From a checkpoint of a small contrastive image-text model.
Training: adamw at rate 0.0024, 8400 steps.
Data: trained on photos with spoken descriptions (Open Images, Localized Narratives), 101725 training examples, 42.3 epochs.
Rows from block 4 of the image encoder, named by matrix and row number. Rows with one number belong to one neuron. Each number is 128 + 24 x the weight over its row's rms, rounded and kept within 0 to 255. All counts start at 0. After the name is the row's rms in percent of the matrix's.
# gate: MLP gate (encoder.blocks.4.mlp.gate.weight, 768x192), inputs 32-63
# fc1: MLP up (encoder.blocks.4.mlp.fc1.weight, 768x192), inputs 32-63
# fc2: MLP down (encoder.blocks.4.mlp.fc2.weight, 192x768, transposed), outputs 32-63
gate.274 079 [156 134  87 132 106 125  89 133 140 168 121 143 125 109 110 121 138 168 109 161 131 125 125 136 118 120  59  96 158 125 139 107]
gate.275 112 [149 140 120 109 127 142 133 130 153 147 142  68 139  77 162 139 130 144 108 134 184 132 133 161 128 122 133 112 131 131 160 105]
gate.276 029 [168 101 105 136  81 124 124 150 137 105 179 124 108 135 167 129 151 113 125 118 141 162  97 126  97 155 161 145 162  95 181 150]
gate.277 028 [123 107 175 160 130 136 110 162 125 121 100 152 130 134 114 122 173 153  81 126 149 149 128 119 131 106 121 125 172 142 138 115]
gate.278 105 [176 171  75 152 135 140  81 121 140 154 117 121 131  86 141 125 143 180  95 149 138 140 150 126 148  97 116 111 147 154 161 129]
gate.279 076 [135 150  98 145 141 158 113 128 129 205 137 117 155 120 117 144 125 154  89 164 101 153 144 148 122  88 100 105 151 144 116  81]
gate.280 027 [131 106 147 117 119 159 169 178 174 114 109 130 147 121 130 163 128 111  91 107 152  99  97 154 146 175 156 151 162 118 177  86]
gate.281 083 [118 119 107 118 113 140 112 106 146 143 119 132 118  89 105 122 112 160 110 150 127 134 130 131 149 115 119 111 135 137 178  87]
gate.282 130 [168 168  98 135 130 139  97 132 124 155 144 100 130  89 131 120 125 168 126 137 144 136 152 150 137 110 117  81 170 153 143 108]
gate.283 028 [104 102  84  80  68 166 118 147 126 147 110 113 100 128 102 131 126 130 132  98 132 118 105 125 178 115 140 114 146 127 141 112]
gate.284 134 [164 163  89 134 129 132  96 121 124 144 150 111 134  83 130 131 135 175 118 137 141 140 132 151 129 113 107  92 134 151 154 113]
gate.285 111 [148 148  94 142 113 132 104 113 134 172 142 134 141  95 121 124 131 176 120 158 130 143 138 136 147  90 117  96 164 160 155  96]
gate.286 105 [152 142 113 128 127 125  88 125 133 150 144 134 143  94 155 143 114 187 128 146 157 153 138 140 148  99 122 101 148 143 149 109]
gate.287 099 [173 177  94 142 125 117  82 118 126 135 151 107 145  93 130 110 128 173 118 127 148 148 143 136 124 120 130  76 156 169 150 122]
gate.288 133 [165 162  96 132 119 126 100 120 130 156 151 108 126  84 138 126 120 176 119 145 131 143 129 147 140 103 115  86 158 167 153  96]
gate.289 031 [106 167 115  89 115 123 160 112 126 117 112 137 121  87 126 132 146 161 106 164 120 152 104 141 140  79 109 158 119 127 154  97]
gate.290 135 [176 163  95 134 129 148  98 108 131 156 153 104 130  98 132 127 131 169 110 126 145 140 146 149 141 100 117  86 160 154 137 107]
gate.291 124 [161 174  94 139 122 138 104 124 141 169 149 117 128  90 137 124 123 166 108 144 137 143 146 151 137 113 117  92 156 148 146  95]
gate.292 030 [147 115 112 130 113 118 170 167 171 168 113 120 125  98  87 101 111  98 151 147  97 160 153  99 160 144 118 140  73 129 138 122]
gate.293 078 [120 160 117 130 130 147  90 137 107 134 174 120 133 106 151 118 108 142 121 162  97 160 130 123 109 141  94  73 146 153  99 112]
gate.294 135 [164 155  81 128 137 128 115 121 128 146 131 103 150  92 121 124 135 183 117 151 145 141 143 132 138  96 117  95 155 153 150  96]
gate.295 126 [162 170  82 123 124 131  97 117 128 168 147 107 129  83 135 124 129 171 121 139 146 154 137 146 137 110 103  85 142 152 149 111]
gate.296 027 [ 87 106 145 107 173 153 142 151 123  96 132 143 130 142 147 149 155 163 120 143 131 143 151 157  95 122 115 156 108  98 113 134]
gate.297 095 [103 110 139 121 126 142 170 141 130 138  88 152 126 160  99 127 133 105 153  87  91 109 104  90 115 144 166 183  80 110 121 143]
gate.298 066 [147 158  98 123 119 136 103 110 136 160 138 133  93 126 151 132 158 148 105 122 154 141 129 163 159  83 139 103 132 137 133 101]
gate.299 130 [171 170  95 139 124 140  93 114 127 153 150  98 129  88 129 138 136 175 118 129 139 144 130 153 138 109 111  87 153 161 150 104]
gate.300 130 [166 170  86 141 132 142  90 114 135 151 148  95 125  86 131 129 124 182 122 132 138 133 135 150 135 113 106  83 156 154 147 105]
gate.301 029 [ 94 144 147 139 131  99 180  85 109 163  95 147 170 154 150 128 116 108 109 150 113 154 120  81 122 117 150  77 148 129 143 120]
gate.302 133 [169 155 102 126 131 135  92 117 129 153 149  98 124  90 139 133 128 177 119 139 146 134 132 149 139 107 105  85 150 157 146 100]
gate.303 031 [107 125 122 134 165 100  97 124 128 159  91 126 146 137 136  96 125 153 123 160 176 172 113 102 112 148 132 116 138 133 162 121]
gate.304 025 [145 119 169 120 106 129 130  91  75 154 119 156 117 147 130 126 100 134 130 108 170 131  99 166 129 142  90  76 144 129 113 147]
gate.305 089 [148  92  81 121 115 127 119 144 163 187 133 142 128  75 122 111 123 186 118 149 154 145 153 130 153 126 146 139 158 136 165 117]
gate.306 141 [158 162  99 129 129 136  93 114 128 152 147 109 130  92 132 129 129 169 120 149 140 146 140 142 141 108 114  95 153 156 142 102]
gate.307 145 [169 174  86 140 127 140  92 127 118 155 143 104 133  89 137 133 121 186 115 148 142 148 147 148 144 112 113  88 155 148 141  99]
gate.308 128 [175 165  94 136 134 136 101 116 130 152 150 102 132  87 129 116 133 175 117 135 144 145 122 147 143 109 106  81 151 155 138 103]
gate.309 126 [169 163 103 137 119 127  92 106 135 167 144 119 135  84 131 124 133 169 119 136 144 139 134 139 137 109 107  82 158 157 150 103]
gate.310 086 [142 170 103 127 125 113  85 117 110 123 139 128 132 103 142 135 115 153 103 149 173 138 150 128 146 104 130  94 184 140 135  93]
gate.311 031 [118 130  47 123  97 133 133 125 140  90  93 124 146 105 163 140 145 147 207 113 199  87 122  99 148 151 108 146 141 111 136  69]
gate.312 026 [126 156 113 114 132 120 107 136 122 139 107 110 102 138 125 100 130 116 187 100  90 131 154 102 149 112 107 157 141 155 154 127]
gate.313 059 [113 112 154  89 128 119 144 121 158 137  92 141 129 119  93 128 142 116 158  78 140 107 123 166 113 163 138 148 113  82 113 162]
gate.314 086 [115 128 136  99 114 146  95 127 133 139 174 111 119 126 134 107 112 137 138 173 139 149 139 165 122  95 121  62 186 148 118  76]
gate.315 045 [150 114 154 108 107  84 152 154 146 120 118 164 111 140 103 116 126 106  92 162 142 108 120  58  95 142 161  93 165 132  97 124]
gate.316 154 [128 178  80 139 125 132  75 102 111 133 162 140 140  87 144 123 120 196 102 152 152 135 153 135 169  97 107 108 150 163 143 115]
gate.317 124 [177 164 103 143 121 130  92 118 124 144 141 109 126  92 127 124 125 181 121 144 143 144 133 155 132 114 117  79 150 148 149 113]
gate.318 127 [165 163  88 141 126 140 112 117 124 163 151 102 126  88 132 122 134 170 122 134 147 148 131 147 137 102 114  89 153 151 150 101]
gate.319 036 [133 121 128 101  93 151 104 137 109 129 110 142 130 136 147 128 170 112 166 188 163 165 144 104 144 115 152 147 153 106 141 122]
gate.320 134 [169 168 104 132 118 134  82 116 121 149 145 108 140  90 128 130 131 185 115 134 140 144 140 147 139 110 110  83 147 162 151 115]
gate.321 028 [124 124  98 130 115 137 118 102 117 123  70 172 127 125 172 107 138 128 117 163 121 103 145 114  96 173 148 161 119 128 153  93]
gate.322 030 [ 89  70  96 111 112 143 147 116 159 118 134 155 161 142 135 141 216 111 138 131 138 152 135 118 125 153 103 145 122 111 166 130]
gate.323 028 [133 114 133 128 121 117 128  91 147  89 170 160 111 157 130 131 135 115 112 126 106 133 164 142  98 179 102 145 100 121  86 115]
gate.324 080 [148 154  94 144 117 112 112 123 114 142 160 142 129  94 139 137 125 156 112 157 170 169 158 142 130 114 121  98 183 151 139 108]
gate.325 026 [ 85 112 153 118 136 136 101 128 142 146  89 139  97 128 136 129 142 122 121 122 145 105 146 115 144 172 128 158 113 125 169 124]
gate.326 026 [ 80 110 117 163 134 148 151  95 102 146 163 166 129 120 135 148  87 111  90 145 145 117 169 146 135 138  80 134 161 104 119 129]
gate.327 130 [158 169  92 128 131 134  93 118 129 148 148 104 137  84 125 133 123 166 103 144 136 149 125 146 134 117 107  88 140 154 149 101]
gate.328 027 [103 127 152 147 136 118 123 118 141 112 145 132 163 122  53 193 113 145 100 153 123 145 136 150 137 107 114 161 150 142 127 147]
gate.329 130 [165 167  92 127 131 137 110 116 129 156 155 105 126  89 130 130 114 169 118 145 149 149 128 139 149 101 116  87 155 161 148 104]
gate.330 085 [114 135 140 137 136 148 101 106 106  99 151 119 135 102 131 136  99 134 109 171 170 138 130 172 159  93 114 107 167 164 122  87]
gate.331 127 [163 173  95 139 131 144 100 110 140 152 150 100 134  84 135 131 125 175 114 138 136 137 133 142 143 109  93  85 151 153 143 107]
gate.332 130 [164 158 103 133 125 141  95 111 119 157 150 100 135  82 126 132 136 176 120 139 145 139 134 155 144 108 114  80 148 154 142 110]
gate.333 129 [159 170  84 128 121 134  82 118 128 156 164 100 130  97 134 124 121 172 123 140 132 146 142 151 138 115 111  79 149 156 144 101]
gate.334 032 [159 135 131 166 149 108  97 139 161 109 122 130 143 100 164 141 124 126 117 100 130 157 162 113 122  82 123 115 124 123 138 131]
gate.335 131 [155 168  97 137 124 137 102 121 123 159 154 102 126  81 128 129 132 177 116 141 139 151 133 153 141 106 105  84 159 146 136  96]
gate.336 028 [157 155  92 133 104 135 145 145 123 151 110 146 141 132 149 142  96 118 123 148 119 121 137 143 106 103 171 156 146 122 124 174]
gate.337 075 [145 163  84 131 126 121 106 123 141 175 135 126 107 117 121 122 122 165 119 144 104 127 125 146 128 129  83  97 138 156 142  99]
gate.338 049 [146 139 147 156 122 144 149 152 104 113 123 138 122 137  74 113 141 121  93 156 144 139  97 125 119  62 154 125 118 108 138  94]
fc1.274 171 [105 130 117 103 117 156 126 180 111 108 149 149 131 131 188 214 138 149 124 135 155 125 123  97 183 119 136 134 112 134 123 123]
fc1.275 141 [117 165 143 163 115 103 129 157  98 119 137 136 117 127 138 148 149 114 125 167 168 158 139 152 150 126  97  90 139 118 135 100]
fc1.276 063 [118 118 119 153 100 126 103 158 145 129 121 114 127  94 163  90 173 115 125 155 132 107 165 105 148 109 133 152  90 113 140 110]
fc1.277 058 [144 161 111 155 116 159 122 118 133 122  73 115 111 100 116 138 141  97 153 152 155  97 102 126 134 105 154 137 173 111 161 156]
fc1.278 154 [145 146 126 150 132 171 145 133 158 131 122 135 135 103 108 121 124 129 152 115  86  96 109  83 109 135 131 171  88 132 154 141]
fc1.279 127 [127 140 110 143 130 122  97 162  80 134 181 138 114 144 179 183 106 121 141 120 131 148 128 118 147 134 101 117 150 152 119 135]
fc1.280 066 [142 129 137 149 166 120 112  68 139 119 150  93 146 151  99 151 105 156 128 141  99 115 132 147 137 123 132 101  81 130 119 114]
fc1.281 097 [129 128 153 177 137 103 134 175 150 117 105 117 139 159 147 170 156 125 128 164 108 135 111 117 108 114 103 132 121 125 103  86]
fc1.282 064 [132 137 115 106 132 126 145  97 130 123 123 145 110 145 135 115 163 133 113 128  83 125 147 170 145 136 116 155 131 139  90 116]
fc1.283 062 [119 151 162 113 159 176 114 118 144 141 102  92  98  95 127 109 173 127 113 103 102 118 122 118 131 107 153 117 119 160 124 130]
fc1.284 082 [106 128 171 105 119 118 132 117 103 144  87  92 128 140  92 133 191 116 120 113 164 137 115 139 129 126 180 139 139 112 130 125]
fc1.285 106 [114 154 112 155 125 133  91 125  50 133 124 144 169 126 116 164 135 131 159 118 133 137 145 148 129 154 104 147 134 133 132 140]
fc1.286 121 [134 145  91 155 123 142 107 116 105 152 146 127 135 164  89 119 138 138 120 132 117 160 147 140 108 114 103 115 149 127 135 105]
fc1.287 178 [147 151 114 163 140 177 119 142  80 109 122 161 136 116 111 114 120 130 147  89  82 116 125  81 127 136 108 159  89 158 132 154]
fc1.288 069 [124 148  91 125 142 127 114 114 114 157 106 150 150 145 127 171 110 157 129 119 107 123 138 113 130 143 136 114  59 144 137 147]
fc1.289 069 [148 131 111 107 128 138  85 138 141 203 109  87 153 144 120 152 132 113  97 110 100  83 159 116 117 145 138  93 110 137 119 156]
fc1.290 072 [153  81 113 122 136 144 108 138  98 113 159 123 150 140 138  99 147 134 100 194 104  96 105 102 130 110 178 125 141 154 108 161]
fc1.291 073 [114 172 150 105 119 110  93 108  66  78 128 114 186 137 103 119 149 147 143  97 152 137 107 147 113 102 114 132 143 140 139 203]
fc1.292 061 [144 127 141 106 123 156 115 108 142 104 161 116 118 149 148  84 115 121 155 161  92 116 144 125 139  98  93 120 123 118  80 116]
fc1.293 111 [146 145 134 123 118 103  88 172 105 133 131 223 109 135 132  94 108 144 138 117 129 100 105  92 129 143 138 148  87 150 125 113]
fc1.294 101 [154 153 110 122 129 109 151 120 190 111 114 122 106 111 138 117 127 141 102 124 103 160 141  58 109 122 173 174 149 117 126 151]
fc1.295 072 [134 114 114 130 120 119  94 144 117 168 134 139 114 157  98 121 144 131 103 137 102 139 141 147 133 119 117 148 140 127 148 138]
fc1.296 062 [129 115 116 183  97 118  83 137 173 135 107  98 138 142 137 143 121 141 140  93 135 141 101 110 107 143 116  99 114 114 140 141]
fc1.297 122 [ 97 129 146 113 128 106 147 136  78  97 175 146 124 142 155 171 100 110 140 138 142 139 132 154 158 141 129 117 135 114 102 122]
fc1.298 116 [114 132 117 142 137 138  67  78  64 149 146 211 153 137  84 102 123 122 134 125 144 115 123 139 182 136 120 131 111 158 118 145]
fc1.299 066 [131 152 143 154  91 121 130 121 136 113  98 113 127 153 166 128 111 110 107 167 125 139 155 117 112 166  86 136 133  90 162 181]
fc1.300 072 [119 106  83 156 116 102 111 116 158 149 121 110  96 155 119 153 160 140 133 123 132 148 139 170 114  89  95 137 137 144 147 110]
fc1.301 063 [153 126 121 142 120 125 136 160 159 125 124 127 153 149 124 113 154 132  70 148 118  89 115 132 140 140 136 158 133 119 132 118]
fc1.302 072 [178 104 135 138  94 165 115 118 134 110 157 134  87 108 137 127 127  90 172  93 151 102 122 102 115 133 181 165 132 113 110 167]
fc1.303 065 [152 108 130 189 106 120  92 112 142  94 121 125  61 174 122 160 132 120 153 137 117  92 106 146 114 123 118 140 142 103 137 124]
fc1.304 060 [166 116 135 115 122 147 149 153 157 138 114 125 121 108 139 145 107 176 144  68 146 133 110 118 156 108 150 117  98 117 127 115]
fc1.305 129 [162 164 117 141 137  72 117 158 107 147 130 191 117 158 140 144 144 156 105 156 141 157 143  99 151 105 109 135 163 109 148 111]
fc1.306 069 [114 128  91 127 102 119 130 134 164 170 115 125  91  77 156 127 115 142  76 117  82  95 156 162 159 112 104 142 148 121 156 102]
fc1.307 071 [126 156 138 132 116 109 116 136 127 173 157 149  97 117 127 113 105 179  99 135 107 132 128 130 112 132 123 133 142 121 143 116]
fc1.308 071 [141 106 106 110 116 165 169  91 133 161 134 122 103 137 113 144 123 160 124 186  99 135 126 119 141 205 133 110 152 148  81  78]
fc1.309 074 [152 150 117 115 149  92  62 142 108 112 116 149 167 138 146 160 112 111 116 127 134 135  99 126 102 130 155 114 144 111 160 181]
fc1.310 123 [128 102 154  58  99 109 148 184 180 153 168  79 130 152 180 175 158 129 109 133 161 140 117  95 142 155 131 119 144 138 142 107]
fc1.311 063 [126 141  80 134  94 127 135 126 183 137 142 119 145 152  92 142 161 124  93 139 122 148  77 158 134 136  96  84 155 142 107 162]
fc1.312 058 [135 131 136 136 105 122 126 188 114 109 128 100 127 127  84  93 131  80 171 133 124 203 174  76 165 120 115  88 146 132 164 118]
fc1.313 116 [136 143 130 128 133 145 117 111 111 126 189  64 124 123 175 172 102 142  82 159 132 165 142 125 148 108 130  85 133 139 113 115]
fc1.314 128 [ 90 123 123  93 131  72 102 111 119 111 135 195 113 155 141  96 128 140 143 132 152 139 122 138 185 131 119 137 131 136 126 118]
fc1.315 113 [129 125 125 148  94 133 130 116  95 125 174  97 136 145 106 136 105 124 160 142 130 105 129 134 128 118 178 138 130 129 112 177]
fc1.316 089 [104 137 201 150 123  81 149 109 118 115 142 148 112 122 145 105 131 167 116 140 161 129 112 157 138 107 139 126 158 117 131 138]
fc1.317 078 [134 157 123 116 139 155 101 135  97  70 102 104 152 140 120 137 137 129 153 149 187 101 114 134 137 112 165 146 127 137 137 200]
fc1.318 070 [144  78  81 162 161 142 118 170  97  95 136 136 124 123 143 117 145 159 107 115 120 160 147 113 136 107 172 148 146 148 129 164]
fc1.319 080 [119 116 178 102 131 104  88 124 130 136 113 131  75 101 158 140 137  92 116 120 152 147 101 104 124 112 163 102 143 148 127 163]
fc1.320 071 [159  93 139 155 152 120 172 111 175 177 115  96 113 110 140 127 122 154 130 114 121 186 109 104 154 128 128  99 128 163 122 125]
fc1.321 062 [129 120  88 154 128 118  93 142 138 125 137 119 144 132 141 109  81 151  80 154 177 142 128 107 106 112 150 132 182 103 120 100]
fc1.322 063 [105  67 124 131 123 120 126 151 126 114 116 141 129 164 128 120 107 113 102  98  73 183 148  89 111 128 113 117 110  95 155  81]
fc1.323 058 [128 125 115 155  81 128 120 114 115 130 123 133 157  87 107 127 180  95 142 111 149 165 161 204  99 104 164 109 111 108 137 119]
fc1.324 119 [141 119 144  98 124 135 168 184 168 140 138  34 122 153 185 177 121 115 107 153 150 117 127 131 123 138 146 128 119 116 138 112]
fc1.325 066 [143 143 128 115 115 155 116 139 156  74 147 120 130 124 163  57 166 131 134 143 149 134 169 177 108 127 112 151 144 120 110 125]
fc1.326 057 [138 118 161  90 156 112 117 130 143 151 152 166 140 123 114  97 159 109 103 166 146 148 128  89 150 139 128 148  92 125 116 116]
fc1.327 078 [116 161 131 114 130 117 155  99 109 168 134 107 109 105 105 130 126 126 112 137  84 132 131 122  98 120 107 142 140 169 169 112]
fc1.328 058 [148 153 187 133 146 102  88 118 136 153 180 148 107 139 115  97 187 128  98 162 162 104 108 135  85 145  94 175 125  95 113 181]
fc1.329 066 [130 127 192  98 126 132 118 170 113  88 126 155 132 146 142 122 166 131 128  90 181 105  75 143  98 143 137 133 145 100  80 146]
fc1.330 150 [ 84 113 135 102 122  70 126  79 145  85 157 146 124 152  99  88 142 140 144 151 148 132 131 129 153 152 127 105 120 117 107 116]
fc1.331 060 [136  87 139 112 112 131 125 119 135 149 141 132 113 133 172 155 118 125 163 137 161 154 167 119 125 143 153 125 112 128 155 126]
fc1.332 072 [112 126 149  85  94  91  91  99 148  71 154 127 104 136 132 121 142 104 123 140 137 163 146 158  77 106  74 122 156 139 134 103]
fc1.333 076 [160 145 124 108 133 142 126 142 120 153 128 156 122 142 120 167 133 110 133 151 128 111 124 128 166  75  65 209 107 142 134 109]
fc1.334 069 [126 125 116 121  52 157 129 155 150 142 137 143 146 123 158  90 121 123 104 121 147 135 126 113 155 157 143 120  79 109 103 188]
fc1.335 061 [131 110 175 115 151  90 149 169 117 110 151 128 116 149 137 113  81 109  96 135 113 116  87 133  95 138 112 127  77  98 139 115]
fc1.336 059 [101 126 138 107  83 142 115 139 155  90  94 114 145 148  96 122 107 149 127 102  92  91 108  98 120  93 189 140 128 138 132  96]
fc1.337 140 [114 141 124 154 136 152 144 149  74 111 119 123 136  96 188 192 152 129 135 128 131 135 129 119 140 129 125 146 116 128 156 105]
fc1.338 109 [126 121 128 131 123 166 127 131 111  88 109 111 120 159  85 161  75 147 111 137 137 147 127 136 130 100 128 118 122 128 158  94]
fc2.274 171 [125 135 157 156 104 131 132 116 125 146  85 146 121 166  84 141 107 126 149 133 135 123 127 124 134 139 155 103 129 119 118  94]
fc2.275 145 [140  85 123 115 129 156 111 144 119  86 135 140 132  90 122 153  96 118 161 100 114 116 145 105 145  99 125 168 136 129 183 123]
fc2.276 039 [184 135 160  88 138  90 108 139  94 153 169 134 149 147 134 121 153 106 130 139 131 137 148 112 138 107 132 125 100 116  95  94]
fc2.277 036 [129 141 131 161 150 107 162 163  95 137 140 162  96 132 121 195  96  87 135 123 111  59 178 110 139 170 136 102 117 144 102 108]
fc2.278 140 [103 126 162 102 129 115 150 126 106 158 125 112 147 205 123 108 138 138 136 140 169 122 137 157 119 153 181 117 133 141  67 164]
fc2.279 126 [125  57 147 130 146 132 124 140 123  98  92 128 126  85 105 127 126 133 126 115 153 128 121 114 127 144 137 136 125 149 161 112]
fc2.280 040 [ 75 129 119  68 124 129  98 149 140 106 109 140 140 146  95 138 120 119 144 128 135 112 137 151 129 161 124 149 128 154 105 128]
fc2.281 106 [139 141 126 131 107 106 108 144 113 146 147  79  76 118 134 139 159 108 102 137 110 126 133 127 140 159 126 123 122 144  96 103]
fc2.282 044 [177 135 156 108 117 133 127 140 137 103 161 102 149 128 146 120 128 118 141 124 104 133 151 132 143 127 175  98 112 155 128 132]
fc2.283 034 [131 129 106 121 142 211 139 138 125 123 131 105 127 166 151 112 114 114 105  77  89 103  89 120 112 163 140 139 123 124 153 142]
fc2.284 063 [125 114 109 108 111 149 120 136 134 118 146 131 157 155 154 106 140 134 153 147 147 131 114 105 115 119 111 143 121 129 101 145]
fc2.285 110 [130  78 162 110 149 141 103 125 122 122 117 129 131 141 147 118 133 157 110 126 158 119 159 115 126 155 117 129 115 155 150 127]
fc2.286 105 [120 131 118  83 168 139 110 137 104 135 120 112 150  89 155 123 119 140 142  98 158 140 149 133 145 106 158 124 141 139 214 122]
fc2.287 163 [110 105 181 101 140 120 156 138 108 170 106 128 156 183 112 117 143 158 141 115 202 137 137 151 118 151 190 111 131 124 104 170]
fc2.288 038 [101 130 123 137 133  82 155  90 132 129 107 146 110 124 113 146  85 102 113 145  90 109 105 147 119 129 147 114 139 160 117 149]
fc2.289 044 [137 145 134 133 117  92 125 121  87 157 131 157 124 114 150 147 147 131 112 128 180 152 110 121 104 129  83 153 127 134 102 114]
fc2.290 050 [141 142 158  89  91 159 141 170 159 143 138  99 144 132 132  92 139 160 137 121 139 149 167 115 113 138 128 145 106 150 121 126]
fc2.291 057 [103 134 132 140 122 147 127 115 125 160  72 124 126 121 103 177 133 107 129 137 128 119 126 134 149 110 147 113 142 113 102  86]
fc2.292 044 [110  94 113 139 137 127 149 115 188 131 102 174 159 130 158 120  74  83 148 119 130 129 135  97  95 192 168 117 140 105 106 117]
fc2.293 120 [138 111 126 130 169 124 130 115 104 109  94 161 135 100 124 142 127 151 139 116 159 112 129 106  99 167 136  88 119 133 123 119]
fc2.294 097 [130 167 128 139  92 110 150 143 127 157 138 105 151 151 134  95 134 157 159 144 147 127 121 145  93 130 133 128 111 158  70 153]
fc2.295 048 [163 107 122 123 150 141 161 142 149 141 126 128 130 122 139  93 144 129 137 114 116 115 106 110 100 136 137 113 116 166 139 132]
fc2.296 032 [127 103 137 165 148 142 124 111 136 106 157 107 151 172 106 146 111 132 102 141  97 164 152 155 149 146 142 144 150 116 139 104]
fc2.297 210 [123 155 137 107 108 124 122 115 129 164 135 128  94 189 123 136 133 104 122 151 130 137 135  87 138 145 141 110 117 136  83 132]
fc2.298 117 [ 99  96 143  90 169 149 127 128 123 154  91 133 161 146 143 110 135 149 112  94 173 148 128 126 106 138 103 107 138 130 156 129]
fc2.299 043 [108 132 168 101 142  93 146  82 141 133 103 171  92 101 104 131 120 100 136 153 159  98  93 127 162  89 156 113 168 175 136 123]
fc2.300 049 [109 131 108 172 112  84 121 106  50 105 152 130 114 143 145 138 150 115 101 120 125 151 114 142 125 126 139 112 147 129 141 146]
fc2.301 036 [114 113 174 127 188 147 103 131 128 124 104 131 133 156 134 119  96 120 146 127 148 123  86 136 139 110 102 133 112 128 137 115]
fc2.302 055 [160 162 158 128 136  99  95 129 151 187 102 131 119 120 119  99 122 127 146  97 106 103 114 124 152 114 121 117 139  91 120 116]
fc2.303 049 [110 129 154 122  95  85 141 172 154 153 105 136  96 112 153 107 146  94 127  99 131 140 132 107 144 116 110 107 121 143 123 118]
fc2.304 036 [130  86 130 146 157 119 109 126 105 143 133 140 105 186 139 158  96 127 155  95 136 110 118 125 108 167  87 128 144 125 161 170]
fc2.305 135 [119 105 101  84 165 142 107 124 136 113 110 138 147 104 147 129 115 137 125 127 132 128 132  85 123 164 142  99 109 145 102  78]
fc2.306 050 [161 128 157 123 109 151 137 114  97  83 142 118 125 135 114 147 130 121 161 165 127 131 140  95  96 165 126 121 137 145 113 148]
fc2.307 043 [134 128 150  83 137 140  95 166 118 120 159 145 106 110 135 151 162 128 150 114 124  72 113 107  64 165 133 134 132 126 151 124]
fc2.308 052 [161 128 104 108  90 127 153 135 128 124 160  93 117 139 131 131 170  95 116  96 127 111 124 121 117 129 105 137 133 147 158 178]
fc2.309 053 [154 146 131 135 142  86 133 155 140 152  93 155 173 133  72 117 102 148 112 161 142 143 152 142 125  97  93 134 107 131 109  95]
fc2.310 122 [127 175 129 173  93 128 144 139 152 137 124 114 111  88 111 146 125 106 138 160  79 123 154 115 135 113 117 124 127 126  93  89]
fc2.311 036 [184 126 132 127 152  90 160 105 116 112 138 123 112 138 116 128 183 137 144 142 144 158 188 107 148 124 119 121 112 174 116 135]
fc2.312 035 [117 103 125 127 179 146 110 102 152  90  85 132 122 128 139 124 151 134 136 150 126 150 123 150 128 113 110 106 161 150 135 110]
fc2.313 194 [120 146 107 112 134 123 117 119 139 122 135 125 143 123 136 125 128 152 121 126 107 125 142 129 130 126 122 118 135 121 140 115]
fc2.314 147 [118 102  92 163 173 133 155 121 107  97  91 124 134  46 127 140 133 121 127 130  99 135 125 135  69 155  56  97 133 112 124 102]
fc2.315 128 [148 120 138 120 133 121 133 133 152  99 131 232 115 130 116 111 120 145 124 138 122 114 120 106 155 127 160 147 129 126 117 135]
fc2.316 092 [124 126 114 135 154 123 142 133 154 144  94 103 177 123 147 140 185 140  99 161 117 115 111 143  71 108  93 109 109 149 114 143]
fc2.317 056 [132 138 127 137 169 157  85 137 175 147  78 142 140 140  99 130  88 109 133 144 132 135 137 148 143 135 116  98 103 131 130 142]
fc2.318 045 [173 159 166 149 109 149 149 123 137 151 106 101 105 127 196 128 108 112 127 129 140 129 141 151 136 175 114 165  96  93  92 128]
fc2.319 059 [169 128 124 129 129  63 131 153  76 124 118 110  84 117 122 141 152 147 146 180 140 106  96 130 135  98 122 143 142 110  93 148]
fc2.320 060 [127 152 130 136 115 121 134 108 109 126 176  82 135 140 135 175 128 143 124 162 114 151 136 114 103 109 147 141 149 151 144 154]
fc2.321 035 [158 154 142 104 115 118 148 127 134  87 119 170 154 145 165 136 129 121 121 172 169 126 157 108 132 138 131 112 160 155 126 131]
fc2.322 040 [164 122 117 112 131 125  87 121 123 121 149 139 123 158 121 169 147 167 149 105 124 137 177  89 149 161  99 134 130 147 126 130]
fc2.323 035 [146 107 122 135 137 137 114 126 109 155 161 133 141 140 137 135  88 111 158 128 133 120 157 155 119 136  87  88 147 179 135 148]
fc2.324 126 [145 169 123 175  78 109 134 124 154 135 151 114  88 104  98 163 125 106 127 137  79 129 132 130 141 101 117 148 110 129 112 120]
fc2.325 039 [131 133 130  69  90 150 147 138 131 138 132 131 146 136 128  87 144 114  95 118 108 116 116 190 114 134 138 118 108 130 158 146]
fc2.326 038 [174 118 104 174 141 132 125 151 113 124 107 114 132 113 117  91 131 169 151 131 118 124 143 121 135 131  95 139 113 124 128 126]
fc2.327 062 [138 128  96 136 146 120 134 141 125  77 154 138 142 145 105  97 123 102 154 124 122 106 104 135 122 148 139 130 108 112  98 168]
fc2.328 041 [162 114 141  76  97 107 145 125 106 155 107 145 122 139 136 142 136 138 116 126 133 129 128 162 132 154 116 125  86 102 140 132]
fc2.329 050 [151 119 182 121 102 123  98 130 168 163 111 153 148 131 104  96 162 158 126 135  96 140 125  99 164  76 125 118 148 106 105 107]
fc2.330 158 [129 118  89 164 141 120 162 134 165 101 117 123 115  55 143 116 146 114 120 138  80 130 122 120  91 134  45 116 131 120 129 121]
fc2.331 044 [102 149  58 121 122 125  94 159 117 139 109 139 127 135 133 144  89 113 128 184 123 131 112 110  98 143 138 118  92 102 129 134]
fc2.332 045 [105 190  97 139  85  74 159 121 127 117 149 109 141 109 108 154 156 112 132 180 124 159 128 153 130 107 100  90 153 119 100 119]
fc2.333 055 [110 121 149 159 149 172 119  95 111  82 115 142 125 123  74 150 104 134 148 147 131 115 139 155 124 160 185 112 156 111 137 151]
fc2.334 048 [ 99  87 162 112 105 145 129 107 131 157 138 106 117 169 140 148 143 140 120  88 141 151 136  94 145 116 125 148 135 110 150 142]
fc2.335 041 [133 141  94 101 127 111 134 122 110 165 143 125 121 111 121 148 117 143  64 173 157  84 125 107 149  99 121 105 151 135 130 109]
fc2.336 042 [128 138 109 148 138 132 148 107 139  76  97 124 130 160 104 152 136 157 152 188 147 101 113 100 161 125 105 118 146 102 120 144]
fc2.337 134 [138 107 158 133 100 128 120 135 120 124 131 138 136 184 102 134  98 145 118 123 156 120 138 143 146 134 156 137 117 136 108 127]
fc2.338 121 [116 123 154 137 129 146 151 134 117 130 100 165 106 148 121 141 109  95 135 115 150 131 138  99 121 119 161 143 172 100 119 137]